Rows from block 2 of the text decoder, named by matrix and row number. Rows with one number belong to one attention dimension. Each number is 500 + 40 x the weight over its row's rms, rounded and kept within 0 to 999. All counts start at 0. Numbers have three digits each. After the name is the row's rms in percent of the matrix's.
# q: attention query, key and value (stacked) (decoder.blocks.2.attn.qkv.weight, 1152x384, the q third), inputs 192-383
# k: attention query, key and value (stacked) (decoder.blocks.2.attn.qkv.weight, 1152x384, the k third), inputs 192-383
q.330 097:456465533479556532527476463528513439457444534447553515518561563431512466473451539506491483550515478498422483491401478498467412459519508467499503530495485463508475522461393478555578502521512496564526484480479512479490461440443507486475511539494540605462487470522444552511462465563540499482461447545526525558449616554494512497405512453508538462557438457527547496495488485556562432509569434408563461435506438495554473525464508535582498547626553545426527588491431479470515499493529516467504488493505473602505514507423478490549552450498515500456482531548521525513477507484441525562
k.330 096:479467493580526490511490489402424479439409512523528542502503550527535582495466501530425492524483492431522529464471525527588493569511435474495470498468449555459498529498485488482557484518444477511529510518505513523470553474492469474535452497501481575551460487499482404531501593500493516429504563474513509430580469510530542542529528497497575509478517488539476569506500504551466485515482544506530456546525497539469494468503500466428495455487500476497497496567491582501539519544543511504619530445498492510468518547490491518522466520512596435438490453524501553482489487446500409505
q.331 098:480474475505457472416477509507484536486614505477534555498516516481505521468459401508473544511553559446520516454492493443482491501507428567488498590516427483569500439511431528492466526556485478461474533482520551467527482445444496502542513527495495475546502452443490462550476439546519527455502470557508454590495461428574441556535552558554479524528457539513472492478491545545516486479487488499545529501467522505511587527500497528442538547515554510458496525510442397439558492444541465515475576535540427515543554428532439485445512522496516470464525491508507518523509522445503472503
k.331 098:485552530523540475543545510555485505507473533512439456457535484468493446431534471454503440501508556441471564505501584526559452450517508562537488598629565469503501508489470518543509470529487435469478535496504559437594552550528518443504436420535539491558604458528493528545520515424480518440480502488495471490494462550515453460454470501512525493522477560447496461484542459522386472505554474512478513548543544545497548496566495570486524544534490516558440520457517514562484496504545531433437485489495506544453483552510440495488493553491548503472471460560454532462472525456481507459
q.332 097:546514525413437467534534509526447423493505535542519506496537558515423497516513571489521433482505595477586475506508523532520531475509530564412527556437515492486468496524547484509609417533483477503520524467440561479525484602508531502464531506491435538539513533487502533482482451486577473555473474458505517574462480564542538527471536472508537442551517566490533454539521501457476565531429546482529422500507486490547546461489521490529516491585517464547453543425524420547538511543508542530494597523496549472537447520510572487430442511503578486517480479488500508507505479513408584507
k.332 100:511497494515490536464467439544537443509462403515471472512543518429522490545513455431476476439515493529536491514467452435508539467497473450517503518528526498492547518444512525428490578518456506520473518467499482432485523566463489524457456526444537476467510457514489527437477566493562499479526513620476492456538498487509567510462557518519505498526478507487519469457452470451515471418474523509484520551479465542499534462463496509528477495548542536446510522510496481504522569496511466497482570529492489434535599462534520462508425606496543452509512502479513515509537463472431476447
q.333 096:431505568434457542507516452495491473544509588459428486401507550481536507548505432475498499478508518486503541444551496496545533517523470505540478526444531477521514445567510557529563512453488528499531466442501527465550489468474430447502526433512470510590568559531517505510513536577461466473453495427473486487480490532494437481474474476469471505489459498502465464498451528517536491589508441479504558472450512489466516441478495554476546510487505494476492499490500511534484427425549504466530486482485600470579404464453524492534547493537491479474526442520488575544457534511462454508
k.333 096:506456528535454538468535534539455524499478527495490468491447565492439444578505560565437529509426468476457465459529521455522463476531491514533418476533499589584476537540363483500420514485478505496515508528520474472511523503418506520469459430514525504433465483474458481481523491493530519545519575492490436533521470453502527517468546518409520482391481533503482478551476541541497538494559587549506524567513511535522475544473471508510481503511414533464534486524463568427496471527543487459505487500498465499531449488473478489546480444435510525525484481490513528549626475529472514497
q.334 098:487531498579448504498546543497567485519522463516504458530497535491502472465520536534451418517521544477481490520513425567524499466521462453506470527475473572594570507552548473525544536479500560472484484427468463507489540501427473533513555475556603530477505407447459539461564467481524504595519489534481494463507492484507524503552459523511446590475463462550455539430516534552510406451508536474473508520434464530485525439475517554448552526428534524461514549411482472478523426473533492537489538491539451495513444460447493490511545482518537444454477477484475493553424472505523584476
k.334 096:423522535481502489463510476534455537510530476525488436531476483546481465480548510499583520513501473443424543522525488509497516494462598449506551478490472473477475456466492516506518452415487474506567502535464487448570475510552495450555519531492477413546513566514505492466526509490512432557506523475467444561574468557519506466516573522526541539483493516488625511497562488480534520500528486580501521536465536490555539492479457489547590540483464441542498489497451528502519467536481547471496464519498450496490469515448515521473510487489486515454440489407539513454579482550502471547
q.335 096:502503468614549521481447515528566460480480473533532502536459526560553561517453485472474576590444482526501440467520483540491520476504491491526522558524509495488541486416523493541477473507531534561511524478531562474528505555603520551504507482500488435497505472534545432484567534459507527486418437573474478509490526425484461569540467458564496467537457532479483486492476509474434429474470411511497415547482487426511444539484489560515592451565493560528501497541436497528474522481453506457456551545534539480463538546570542523448429503558492523491507588468554485532561464505487436509
k.335 101:514460446554425502546534516440531505455363505466492539520489464508439509493546460507445505523497503503434521547413469518483481508405492470548519444485510508490452484471529556500550460418499536551485479537521559545504467545519450473535550465536507518497478487572485496477480511452538383513536480477511459548566431463540421459481566460461474508527496553482460500494549529477495558475481461481530507515472400522465498533439497529485486497457477546498442480504545551498533496495480460468545485552508547412485515487541528452447509468542456484557578547456549400487479520438507531488
q.336 100:526479445493473601525447466428501494586532571432479462440480525454473549535482507447486451540489496484548509541436420534453503488506534530496476501462495524481534531486495578448472451568550479484528475478407569458461493482509514519527468469470493454449429524474507514545494550527571476474441454588546516589406462474475500518556483480440525495557517470535511527498555551469465469526507502517476507586486457450525486514473473486490509547458461552563534558548526529498524536517489525464486489544507524444472521509536523531509486491501451458464410437531640470457452513528518531461
k.336 098:448466529539523444516513511515495474493449543511515526522560500518548480537502463513497498487512520577437569415557510478489523556462549474542509505485512544527487480528433485482526421516549528551509465482474546436526408503545558493489533491543507597533543547434531548486533489520556524483501543530605485428536470529532454520512469568474472492470595427519455409522517521533502465500498476517562502490416539492485444556537505494429533528464514483458529516457538530486483554499470564488556465466444552499568560462528453506496397509540499514476589550505521464533507541486514492455
q.337 098:534423522557565430547393543483565483519475409518491542485458533427485513486479531512462524560521493504410523541496508444504512509513452533454542463503571485445556450557539482486447408500544464539512538468493468476482521537534540480516487490460487569533524454484538565567546489482507573494470472585441486478511483468504394537558463469482571544461424492431532500553577508478504554504522490507469529496538460550513491556551460489492462531495447423513525474427514445499443546481509481512488516551471521438488503490477479551513522441526475496467453477508492459510376481520402516561
k.337 097:487513491481452508542399557525494454458485489509553549551519434540469545540441496425482463510556493537500562479467513543476450552489537472413499531513516503541531516490524462448450504505551538476543512505497486577439450526449587488456470484520566536506496547523476530466478516460437489534519452564509526596527567475492430468516391545506487532511523473495418513540464456542545555526528450584472510485513562436565513510462530563491567396546537490538492498468457512455592468498566537455513491451524506592529451451481488430483511458510573465495478468501473487494466545506532476457
q.338 102:515497536486506494504436529608530553454482536440482549521507457510486487488469433520490479518522523442565514532507519533476458470521539505513459472474564475508536492511602416502546474499442487511477478534429524543440449492499550506562545401488571579469509486460508509507514488557503493432496503508543467550515488452478403533543455523464462440428490452462485484550500553491502377516433541528470482570450497532507511469472506549507528478562471559554477478466360490509478488439432483550485410489492516489519533502512538461439521491447493478472540573485438542495448490466489479480
k.338 097:517542546497478519523524502532505485492485563481495519487521470425513580558539467494508499505502503468459468501518576491513467606534396451506534464510504553499587470561491465505481503510458498472566495599508482454515517498559488526495566432523459551482488475554502469547435527596479494485515475492478447586448493519504485482470536530433558450508486532437495453421514480545451550487449502547521483460485506515504525430499536566487453486506515465453478516424473466479522521492420541439529507452485534459443422396505503565469541491457514473524452500530498448529477500541415470407
q.339 103:504523468529539431595469540529480541459603522488484535545484464474520519540429541398422468501493555537533468416556509476542396532460409533543517461508536523503549524498498498467551513524447479558532470551513479475564548498434503502526573466542495436451507464542524521525510405521511505452454486477461482513535527480465487548600480570510520514488459508457512515465580453460469504514609532524495609457509472448478495521512458523522531496514465464469483447582451437437488481557480530468467533526512502474500494464598461538477521559437500584532520496437554525455488503508473457490
k.339 102:504507486450503470538469540454529563426529459464514459533462549490456532483507491492495535501545425455497492569444585473504483486542436525493467553532452497492471555453508523456526496422501552590508490527471553528461489504500555453506543500496459535511491522432532461544469579517504420492539495556482505510463450485482456515529468470463517561429475455478554519572523569498509489481536455526436522455522561515518474561562499511462567564477449492492548484451493525455479416577498555442419511488484464409472486488507582434522530492499555560509526468465510497488508551571515468517
q.340 099:488478551551474508476521578523472492506496522520464417502543587501511507488560518483531447572466442504529518458490541514413568525475446540509490453437530485471489533502424503578492486470511429496560438505482445486452492512471452541572473551446492446491559518523514470449473504454512573473466492529556521504548500481412491460493571457508475458467463468541462501502556583539546467528452503492490518486537478433537491473504446510463564526480572512479463481519570558515510519481504512486436520473497500545525515547523510516497484458527460530493496492502499526518521487567490528554
k.340 100:472559495589467544514530533567487566492561528518488471483508520545451526496454435547457490536571501501487474510538472456520453562595506482561522552462482536426476511425469528468521473568460516560478479507546463469456523468543537475508476507498519522476467456574471511433487496434530507509562536577545592559448553555560443466479489521501471519516533500467557507575519450507535543483460526494537488505461470477517512483508509553494509493498532522572474467508518520510424563506567508494452386447463441488543449517511477536471474515517461498498601481458487500580530480543507579519
q.341 105:533517521448499439483554579487545518482480479533499485471499421503550545475451538510448463476510452563500481491442569451533528498499527555506565519545470475540443470524539535577519516558525571453508548528539456524538464556516495559468516486508465467478430617535545534515493515499475472424523568545559485558446493530509539514487529440492535547541504529537510480464498486465529476527424514435558498546585478463528515446531458518529582495462433504524534463555570478557481531506446524481571437484503499492506464463483494499506450533421497498509467526519456494483491525501467455491
k.341 102:466494491599450528481538568482517499536516459510524540403529514493495512506508512477479544532551502503484497507544530537490481461510506484514546474474478500551504465497519567493615536415542506538500540491564472527596538488461542420457595526537503474535475466448542527411449560531562548495405465504472519470475483513523495518458503560533468520530502483456453515529541528536435466486472552487465444455455468483507537511548476470463525549495490556466496543474471461441571525567441436575562481461396506503487428533526491441466528487517517414485548489494565431442480434461493472479
q.342 099:477549554472457425574496487500508549463525485545484491565434518519576516500489530501558493510529534529561508451551506447518490467507483467461497501497461552473487482439508576474526430479577475451579572555557527544460502478491494479518500452489533453499491516491478543483555494389493500571457450484455523496480442563495507541475505530470521496515512515550488512449484443558487449600518494530514513488514509439479505496558554522420438396487551451545555440476518478476505587522422489491472469543497501532517529526541557570509474477573510503593585453476527489483499489459459491524
k.342 102:524595540469431479516545523473455527508505492477539461566530461553442500474496483520569444490542510491468464528518531562490521505462485485479457481483506539475502556534530497516543530489486466525519539510564519535463485537512508512480520511467400467512561405474528473512619560484486510461484429525491521481526450506510487452524501534575465466500485592511605579463588508499480563463464466530480434534464478484542506573537459488435474485454467471469512511503521505429518471529446502496524535582485581466531520470526479492503496517503463491514521629525438491520533532492491465510
q.343 106:586562466544471517470496496529572445455483482517465480486518495527492502476498520400461525454472421433450416469482520545550527509562564551457551516546521509443386476461413515442501484521484529503411494463471536546508449502582581462572476481497501453457518447509438466543531520505497485494495554487440514554510532504540507538506459524578480518476461487493556512569551502538483531457574452466507541516488523484539425515506449555525560496471472581472481532489405577420436493536419552450560492521440534503611491619537574446510484494469508568464582506480528552518541515429567461474
k.343 108:533437425521535534498508495487547455472564494503557451537446499557448441511419502464577498498452521533452452479485470517545527473551461515554477549439588544531600604508465498512457508493529526513491487565495541500469488526405439545547490473473472472507528453540549488472489505452432458481456562513510506578439604520499497578491562525525497414517533472551444486503435544523503476523563440443516481487533472436562605587464521444548541424499505537537507500514509539488408458508489504480442430499550488514483510505520567524518491536427471475481504474494540541491482499472455493504
q.344 106:518528546513574455487451536512489459515445431445566442484571447400552472504476469570441537437515432540497479583502373453456524482466427518485522536497445494484531461477494534532551546446493528496544493491542439475583506515471509500512532423497479497516514479528446490467524530485522537485542466479476424488516513488548460571514535435508539461487507549501535538559510529490595480500544513491466549465521569524478463414487495491452462577494467495458567505525517483474515427555510527487515461435500535455525482466446504483496536445503514476491471461546550510499472551512477468445
k.344 100:528566525511524473557430574435510482519560488534445491520466566558562457452491560496496538519552477531495544459477458510529481500466496519494479496519547528478537469507601516462448551448546519466524547496422571476528526468528571535473559449535487453540619482522485563497554505536577499565586486409476606515484470535450515494461559539519476473495455471519477583590491451471551505506550496494496458541586517476474516533584519528495551493476471463457542540454508453503531505506508489448508530587502536466552461446474479493527520556466579520533497491492573511503503474505466532498
q.345 099:502476436479456494524547477401508499426510443528444415550533535594552515492416512545558528490530477508528494450460526546490552451471513409530602473554478572516466416544548548504495495558504502510485480562525467447565439498489554438539444512478512531512541456483544500459444538507487525517479489439574495517559543545519434471506519438520530476495503501490486458488540558572452469527569499473469464459507521548512454507529483546447503408456534507489489525508471504546485446489490450473460531461501438487484543519542557491541496552472511521486508509535525505503521524537507501532
k.345 101:554487501515496496484458505527540554508453432532452447489510502489534486496409477542496491467474501515474555496525568503557549533468466538500489561525555455467492496506536540463463504496466521566519476523509464460448464534509475437576508534446549527479545476484563462500569489471521501508427467559528454486518507491487515507406394517524535480479493422473493514494584405401514494425483475463513544588568493531549510455514527494565469463483523484477526443514503592417506514490530502510609521521491514492477510535572507557498513450420470428508419563523468524449511508496413539499
q.346 100:537442536457479371514504518528431514508500461573465499470504503553487491537462560471560493492565583467461525463459492531524475484533472503514504460530414470598521514467451523544463456478529515519450497529486458467514495520506497487481457527561548504573461558536475517479467587501405490608554505521504467509498561486424539504425489512506509505566475523494530487505550515403551411546535561529516455525477538443504481502491495494481520584517460534505483482523462477473427451444530530537518482500467512494507490532439568549495494526587451483544496440441538485465504478496482493514
k.346 101:510535519422487483526516519458561472488490422512486473427513496445500501511472547514536591541476499534430550501488483464538465441490482512567479586529528463491508442471481479504475584524560559451466484446512428480515461472544426515525476526565553501474481477458468569516547442464483529493571539470499479525525598563538442508488505497524534496569506522497487547538463426541497511505454536593447424521472536501587514577470442551429566481531553452470444532477502512476514474421522473493453483447448486513460542549459537573515512548515555462534537466471544586466487491465502533520
q.347 098:535592436465451481517491536575539490521453520532491549556517541506442479575555572523541533498429588537466493511507484535502479553571451536473599580556517438501451531487551568513515500438512462466463481477525447541533471499538507462548538476493517545487558469473495563547500528447437486449565431456541481500449515519436496529497494462452497472522545513496535463471538516503438502506475538531503506572450433446480527556528434454485519491476591542562538497460539557506452511492454557473491499400424457548439532517516509524498529462466502630483535556552490523459437514541451523449
k.347 097:565494447482540482531518452555533441499442442487528456538539544586450497471588562440508553540559529545533441472460535458463468459553441483515479557505491471528428541528485524556551434427523556519534459507437508491442494523505551508529508459468496563519499418483445541553435518492495529475571490452477446497497517491475546552458449432515452534527521501487533505467479520547570480504609545516519569541521468497505523477540484525536503477510484504537482521512537491471524499456505488403504453577535536420463441516482469511497465464552514479479456530498491478430512536524479496491
q.348 101:416529511472493507464496560452444480515427447451468499473537532424571539465426510489502481461580535435479511468524583483427411608511527534498510504464534448550501467462511538535572494490452539440503571536579482550535567477565469496441477499577460547564464546510509608454532432508535525518473473510571539522488495512556509468524559438513451499528478452483496535481495524515534503537473487449519539461503522516535474510567471580468497497459488503524543506467478454473516545489494536514444406512426553516496494481498480510550577521482438562571610488479516521470471510407527554464
k.348 097:521554486518549534486454524550455437433520457568376494503531444556464439477535477547516516461475504508459516427486510482599472502510515513468493537498535585465458500516450474429503504525525474449490482440516493504482493547519495472485485502522426508520511575571545496524434460497553585465404497504504515487522446548565420512464446551457476570492464462531557498481490459494535565513524517514493523508469497502378510506547558470466481540577572523469519407488524457482506542555533512565542501544479523489431484546503525470502428529513446498437465490474479458461482469493549558501
q.349 098:517523472532514506498464526552515541513522523448490522511459502515426550476506528506491507529508436472425448487514532459503468440505471512539530516480462454564493491450530561444479488457462543399498550549446464554500469553502549483521489598528513424463524493478531545476528533517491499460531467564462510499536503495488540492503554435433515559458473430538533556514517530524509510561512420501462464467533516506479459527519513484430432491478598428412587443532457521407561506493481463477556486565540467546591492545427453484517458557543525498500464479551470475503515495526503516440
k.349 098:514499503564532514508494513490455545484554436439470511548492548557518464452460565519508415524530499505552538480447584596454426475459490469441509464475561573493427544458511544480484506595516541443548533477481520441429532461494495479560478511526454532475426432485513482517508485537486517449447562535544533517542488571532497554397473490507525451526485496498423503498508605498499565565552414502501515560491439468503456451500513505493555505543530531509510470524511474497521495427512487525453541502518484519504537427559495506439508520465554509479531506529505522531472472499540451626
q.350 101:509467545468534497467517524529529462502497571533550504488511525485545493460530535540503550418530515451492504433512452506460447540538472479440495577459512551449515487475453545542530461517427485504519546559518511593499431518483484569434491515563525485481449556528516535500548479481511425526529519532511498470551523580502470487527566478495515471512527471490526484534502510459502478487510574395518476485523460474512478520502493590500467502470487491528502447536518570505458474531469516518563519504490474503519396516535523539433494488552473478514482509425409522532476392570454583483
k.350 101:458520545512607495511521450470497552437490588423444473502507465534448529519563481497486460496516470459564563462514505543524448523517486527526543482473486553524567475485516525542520508477496528530544504470520509505548568475463536462438462470551496470502496475529451495523529562540511511477559492453531548490513452489448454475368449448529528495569516482557573517528491461440483473533542441512469579456443420439453540522440562481423529483504490559531524573460481537497560510453556532508464459483503503500446558521437506475521518428505543428464522520470521453533489504534464452493
q.351 102:570496533474468473505538484483424451563493491521503534511469496478477462530489503473532514425495532526419481459504539507483545510519476523449419553531430515565420522524593502520475568445515469467487462488513517523573485478489477492515519405517452527498490497556536458485478462532428469496474498510487499461518415496532531472482455506483455541511485530489565520454489451398492491524511499499507453552536502540550455519508483478535540421498499554526460535488450496466466466504514528490421498497472520403470512563582493527520446526441568391523553430487474517521545498518549519528
k.351 104:495408503461493564489482494496527522439453466466509552448480527568506498573469571467537517566526468544566505483527444451487522468544450554530561519471455431475548466444433505549385514482525406515518485480517513582527484554461535485538522585472465501531480553515549494475456480496479509454498497437554462437556545463496544479486497448497482491543527505520549482546512547474482517536509453513490565505552485491457484455568422537440456516483539532420472506418500483497447511485523526502493435446410478500504492564497437483461533521461500525445430473525532510520477473490556592454
q.352 097:496524469437531467436495522533539536451502430552518496517539455512436538508499495494535474488489543478480503451545439512509578606522489535477524554504459406460469483543594484409498433480406480558547479462480508460525517488460487498477519512424440536460456525498470575547440482520499440476504560449567459434522471499527482529456520502500513496553506398559479479499471499503473497568499510486506524578480567493562567524463502530465444451508499544558529543475537462523548500505574508501497450563420505522467560586513461525436476586389468442521517512496473488504494605479507492501
k.352 097:477485525542540495441535480509543475555397468509477541512451459583451533564449483501442493471479534540484420516520472476547456520511502513498537489491534443502484457501551530487521530531519555538499510522481498459546478488437524534465474479486436590556477561457489512530471508608493463468491445520508460480500517581583567532443537508496613517489447563515520456409536498463491401464506494451487533431552485498451430519512549450434488495599515471482510496480511562468505492461480500544562504430495446592520484514483579522510509508476453445480532500503532573501476561533542529494
q.353 101:485484555551502549437524448487518551504482472426467481580512530474521519545517528492497524531532527500519504506481496469503506446502568506423546504511426489538519420481548500431469558571562538480529515552476476508460522443563498481495566519404542473414471470460542476445488518441474403517523545479515508501464502540468476515507531502456542495522444532510509490465506478484490452535543498568516512507482517513529458463572451571452482575460486635478475473489483495554480531443562516452505494520451490472441486510499488483481495497461542438524551501519504458468557525528451420561
k.353 101:509484518471459454522454494494451498477448496444560496514471515477482523522479503499463558480548548491543455492502565467571576447472518594463480500554498553541485492494466471587459489513502503531484455524585521525507446559462450507570525507512517559462508508467538465504495474481472513551511544511470499495521548415509470536459447476420472477497488480494458497485511473535509492499556462475526480476540460534553566525613565500432512526525532413535529559531482490570463490505484490518489504559486510457442506614523515451462464528494504520492541518473459551538494516435459510528
q.354 103:540527460478542456446508486506517574445506504555508504432516504476486519466442466490460494503563557461528518490448471505505474429555433459434517470534444534537493545602525474522507539428514507415515503406511438488519528424622452520528440531547541520523474537512461496559468520449577519511522539459479502495477512470541578452516494485526515521487441469486524487578484523474530512416475547455480534504492432478453531471542459581551501488537519515473488408488433446470482452532509527494532527507502543562598550410529509558548502547421527458547501529474470521498535540477487472504
k.354 099:470451517496466473531517471571521459526501489521505567454508549511427479420615496560487493547484500465549548474551415443527478500404532443469376540438541453510560455526509488424561533499559492461441462515544478488437497475448452504459460539444530542526472495553509500538501481511533571452473533451451427511538513487465543497488541515530470544507492488438456523488487524489448512475527540474490468510477527558505528526518520447479506514470501486495507463512453530450490573461495492486491473530582492580567460482522562471472553481507499495491473482536431472555534515457512513521
q.355 099:525483541442520548540544557576422515596470466508552488563470529447506472461459548514411453516479478453492517458527519474515481494523470544536512476477505497498567442500571523495484468523505576512527589467479449507470462558453517537548485541521459557416495500570463565544431457450565495463499413504510521553503525506567404536481452479488482491537415497452465589535493467485449459448545535533571506530532566566520525470445448559502512476505502456447559541533498463455500478508545501503423472530490507435546427551514423445445517514496552493502508496483504499481458507504491523503
k.355 106:525471419508450426515502463511480499475489483528447544528483512469419418534505523553529512507505443437522532546514535480485470484490565484475590496577548518503440490489463525537559440485541560505484458544513536435537489445474482534479577467504440514543464500508562438515523430525470502487520502447491544484516509576549542502490456450503565407550436444463479531494516478458443481494456488519557503396529491448462478519507512538519512537475539505530518458552479551473476552461527547541480467537530534558524450462537456450537548480435485527501531489486428505521511497493425454511
q.356 096:505487483491454529479465528504534543500423524447462423532517456576585529444561491516436486605435530492516521523515503538551550485554517481536443454512510504466556555454423413537510556455493419477521484464442457491469499476507524564477442515502486522485471506471470507462481529475507536512533508444606470520415479499567525504458468509487480529509386598522504488492466537594522560457486460523529499464520469516549460528509581543414477543485458437538490510473438481502473508553545569494490497552528456486503520515477471533493474527527509414430498466483516517536465532534541486475
k.356 103:520497526506509459532549517477500471452446543455533516502522542465546529498521546469490561487470531524553500475496447475478531557604502459481471478522530500441491527511567572495502497566488471494432608584538526561437539436518518548513522473479465558467523484546450539486554453496496585473501509510565471452488516569512505452523490513451564448471492528472547544453503483378448518467498465434522464444491505516517520460526446525509450515466438502483437498481532444442507461514536524472467549533565483516529488498420509551484496475501404548552562465503520567457476425554522491491
q.357 102:487478519574495484568544541525533436556521536407529549488557530518475556512541455560493564525463549425483502478498488476503507472517523535552506449551500487551525575448512469494472543489463445443453536432540475519443486534497471466523530485470555482463515529474454448476497461392499511501497515522448575454568535482559554510407523485489539525461488466535431390523528468508536456463524549617465508474498467567507468543515450500524475504539456493489511513480438498563515538498532458444502518493502551512472495455536469608534500534533564562505587516394495513538464495555480435497
k.357 100:524429494515520440536577561588423631463480466518519497558512521499423551504500532534527508508541549526532477503525514539460443466534483548537561490516491402471464523494448491437475504484480432403479511486511491401533496469516571462486425497593482512487448520506527510509495511520504470435508430519505524457478520487543507530525549463509490524513552486543499501590495422531535545511519519521522483548542527483499433516485468504525412509536506483490535467394501482465556491503512481514545541493586456443436500499505493501508498522525491547471502538584524519484464453562492455525
q.358 102:517442539436523480504496534475454415464496590486514452463509445443449512498455517546471563561533417520529511500537544478446488519480542501442474504562469531472492505492507538465475472526465478568512489474467509480550497511567440445440492553427534436518503524486392533542456507498443513509474574569511490515514446568563498557511475536564384480494476458455491528572567518526478508534534494544507509491504511443565457495525453499508570521477512445506611463493519535478435466549497485512461477400469448493496451485577561498513553512494545519533526477505497542473498558473544473509
k.358 098:508482534522550469410508423517430465579518508529533457525557507535424534524435509482506472443565528478558528547487510461548481531530463452515524495502482520519546465527500498483557504510455510460497471465433509489482445502487546437466551457506483503463554511489492536584496463546517563526536495442485495526448581506553506485534527549500472557548492478612476485540516448496454434487494500529576457509496493541470549519494481502490432509495488525414622580444420445502484485461590520500513463519482420534517534522505503505524494611461495508503534530437417527456480522484537443567
q.359 103:495463506527480500503566520539563527502495478487420480451493490524489449466412433515473475566471497526465502570496542486573510553502488514520504461441428491473490544520529465556527537469473519488515454460484537468509447478497495502466511535492459405522538476475461566552478506539505500430554593445423547430484536477557485494500467528530498530496450491543494503507468476464582507557524419472549461546498514472466543476492544496446472500505478503483556497477532462486500502498513519576502540491530490571537488593421487429559510468489505409466517558463551462516496482540560508527
k.359 101:494530419500519532479575487562515461557540461523516498454553516515508524490438460537488584503506445552570445558496506544447489478526525473497542468520480474557488482516515494507507451514452546474449496507512478477522482484466578496475480437464503539448546507455497502521466525486437446514584530442520452472524512469465533523650529446520526499541468539535466490556525596457478563444493573466459533481553482512506496467555504542444523490467542484507546501464517470558506524490496572568579508610531456486460539430542508525491556520495499497414517528539506475464492449501491488498
q.360 110:456526498527410555486551479470533483510536469481439493488477532533462582466563467534489423544462478441479438491475448471462501531467506442486431460507465486531508483553522488428460490538535456459508522529521503555549507468545528516500477522473577466508571535510524537464471548454510565467569498476547509525502550521502510474531501535535443492519481447514546422520499605446547485507466516506554497443495492553544504500526475469490567527523511471543579485494460575489520439460539447492479541478498523596459534456491514516458507520468563515536530512573509486529516509488507418556
k.360 101:538510522539581467531456405508511540520459460447578482440442448527465508488467574545529558520473524466550519464497504430537527540496385501464437548536525483490452599572481530437486499496454455495457568465506416437486531505463469499415521468547520439504462467554500477491516471538450441563499576480586541512512457576482556505464544536523536483446508434521486518529587504492473521467522470446505477489563599479442489488479500566491556530514508499534446481513477536510466493463486477512477552525538444522460525478494527435474459475503528508553500484470554438529448545427489498510
q.361 094:460447509509552464510465495519543511477498455501525537523485555476542472443439564549526558552516462574485511532498483561550494450522500516571411484499561467566503514450526461522420498527500489496408458562513540473552472491500467479438505482527438496513486488473521514519424467466491538538531467515434417563445554516522491473487476461453500525437516503501455475473478506483518569466469559423511566560503535514501509521480547498430583448478455510465467464417526479565522468590531525545496571487494578447513551521537507551511534482490499513472516474622508548515514480530459501445
k.361 097:506506519491467461447523527459501459488440481499578580491495478554548501490548484456505480469480473529439508463416515532545476507530518485513520443484412430551460486531476552465535554511485538523498496458500503480501489524552500466524511560611565504484542562516515483452508537515547497509480495431487565477464501525456463428500417541441499544420547574519471491457538501423570442445499475525489564472519480505513540496449461526509549436496528433471468489444511511479501476543545537537532502494421563579499503441509560537543520540482488492555504509482505465519503507464497517506
q.362 104:477500428575488529481513486509546528528509492510519432493514513461459477481489517598513530569511535486433523500481483505529447507525511447548507567498529559475483428507499523532443555523451518478483483461507436472503493473490543479567483463450463498548493509506402407468522541520518497473510505446476463554521543490557463494476545506492524518507508487491475580482569415463564486520508515448486491561426492478512480499497519443474568463467510535461539556550476511543520482473498520550508470501501536525492451534475548419519573514504526474475523470530510497583472525483390531569
k.362 102:526498470481470484566448525525520440494446504551439471541408385488468459500465566417528493475506608503584533526562492474526483537503462483503506542494462604538515546517493500547526499492499426518410543501482486515509555509562451453474490441484553531500517536490460554461491469445535515475470508477447500529513507539454459543494463457455481457462520532494502541518452502520514554467546536479514379501457523461530539454496490465537490510518511506485507489560479438576593450491597487553516459466478538447508480481469575544463491506499570526496486526517470522562559563554496539519
q.363 102:469507518485532554436451454531507413559517504529457524474557623460478496476493504491501516487533517548483482500507490548508529586443486514473427549546450486455476489489539535523520472486544467463488591537541478470469446470519474459528530493476521555494483428496497516463504507467509476480509521483535497475523519574479500493505407518481521493446472493501502525446500505542474473472463586445494501526471433500450457501580485455532516545472494478449493601545521492597493467516395417494438463496496546514426464488491475454620554529457485536503530547496378478454481472501472456448
k.363 106:440521514501531517581429425509494467497468463509508448499411493497520479548553498562464421468529438461419512493467525510446505540484480520463534477443539475473496475517461538556517503488487529451515518514423510550470574566473526498521545487564539476466562456424482461510500517568543583466490486573439508529531462457519490488522539472474479510450558494547561520507452470564488516513504518452570488488571519489490506469543480492479496451419533461478532449514455567513499519454542481519511458434447499496439472481430506532507502517519565497467583449514503590512505510504550488529
q.364 097:511476467538443490437548461501533512558472486516457494481477450441486532582501475523511467446520502457504461451514491501479546518517436549499480528417488551491500445554518462464469479513500489464559454485488496470494512460520522479479470483451489466437522570572540525498476623476494443460508479494483529391502496505505466572506466410427482562447534529467499482470457499542543532471456493456559511526491453552530526527450456489528430512492425495511473550461551530519508411512463482481481501557558570568536515466548560509522434506539448524489548532476499531491503504558535534520
k.364 095:472496498522456505451517570526461545499471582477545493489488484512498565480508552532449593533484519529504561514486416493520485479506533531530492533483490496514483459536509488511533510471481409545494522507502481516393510434539478479469464498479464463574527465437530449532551430479450509557453464466435504578543530617524457479521498500451407458554588543530518446503436526484452504516490533479553477486473520487499535502568509526480467510486429529547422448474446510500509508540468513527480466529491454502465558513519553453475481468477448477421402557519528553542521569485447504468
q.365 100:516499465582450496523473448589476504481523464475511476474505493535554486509475422512447538513497458533481467469504579563501503454433468468533480488557513483440522473433571527460463475512483459541468497506552538499526414497561521456485506421492487526430548443512429541548570469524504472473507496490400449450521446517497465450578541554505492559574476447480455476513425516455612500498474508525530488548527539498488441485536495460574477542473496512552488453527490512522506527581485569486442472524417501477472471519525574466560474534505432527487441508509446521514482492504508433514
k.365 100:524457529503505501450482485503463509499522500467525430513497493466528543419457484476478490501468418522529452376453516517511506460524525458537543472472506542450538505459540448472471518553443476341464552506536490425511587473516455508519435460467539501501519576466544559523487529508455542509532490448519434503556526508519454442466449526560496472542564485542488496548474518507546476397454482462472492495477516532525582472531483515555493588470517504460518501491474469599473455526462527422514432508555550516558486494470523545395498544502530476558501447518549418534514545469499455510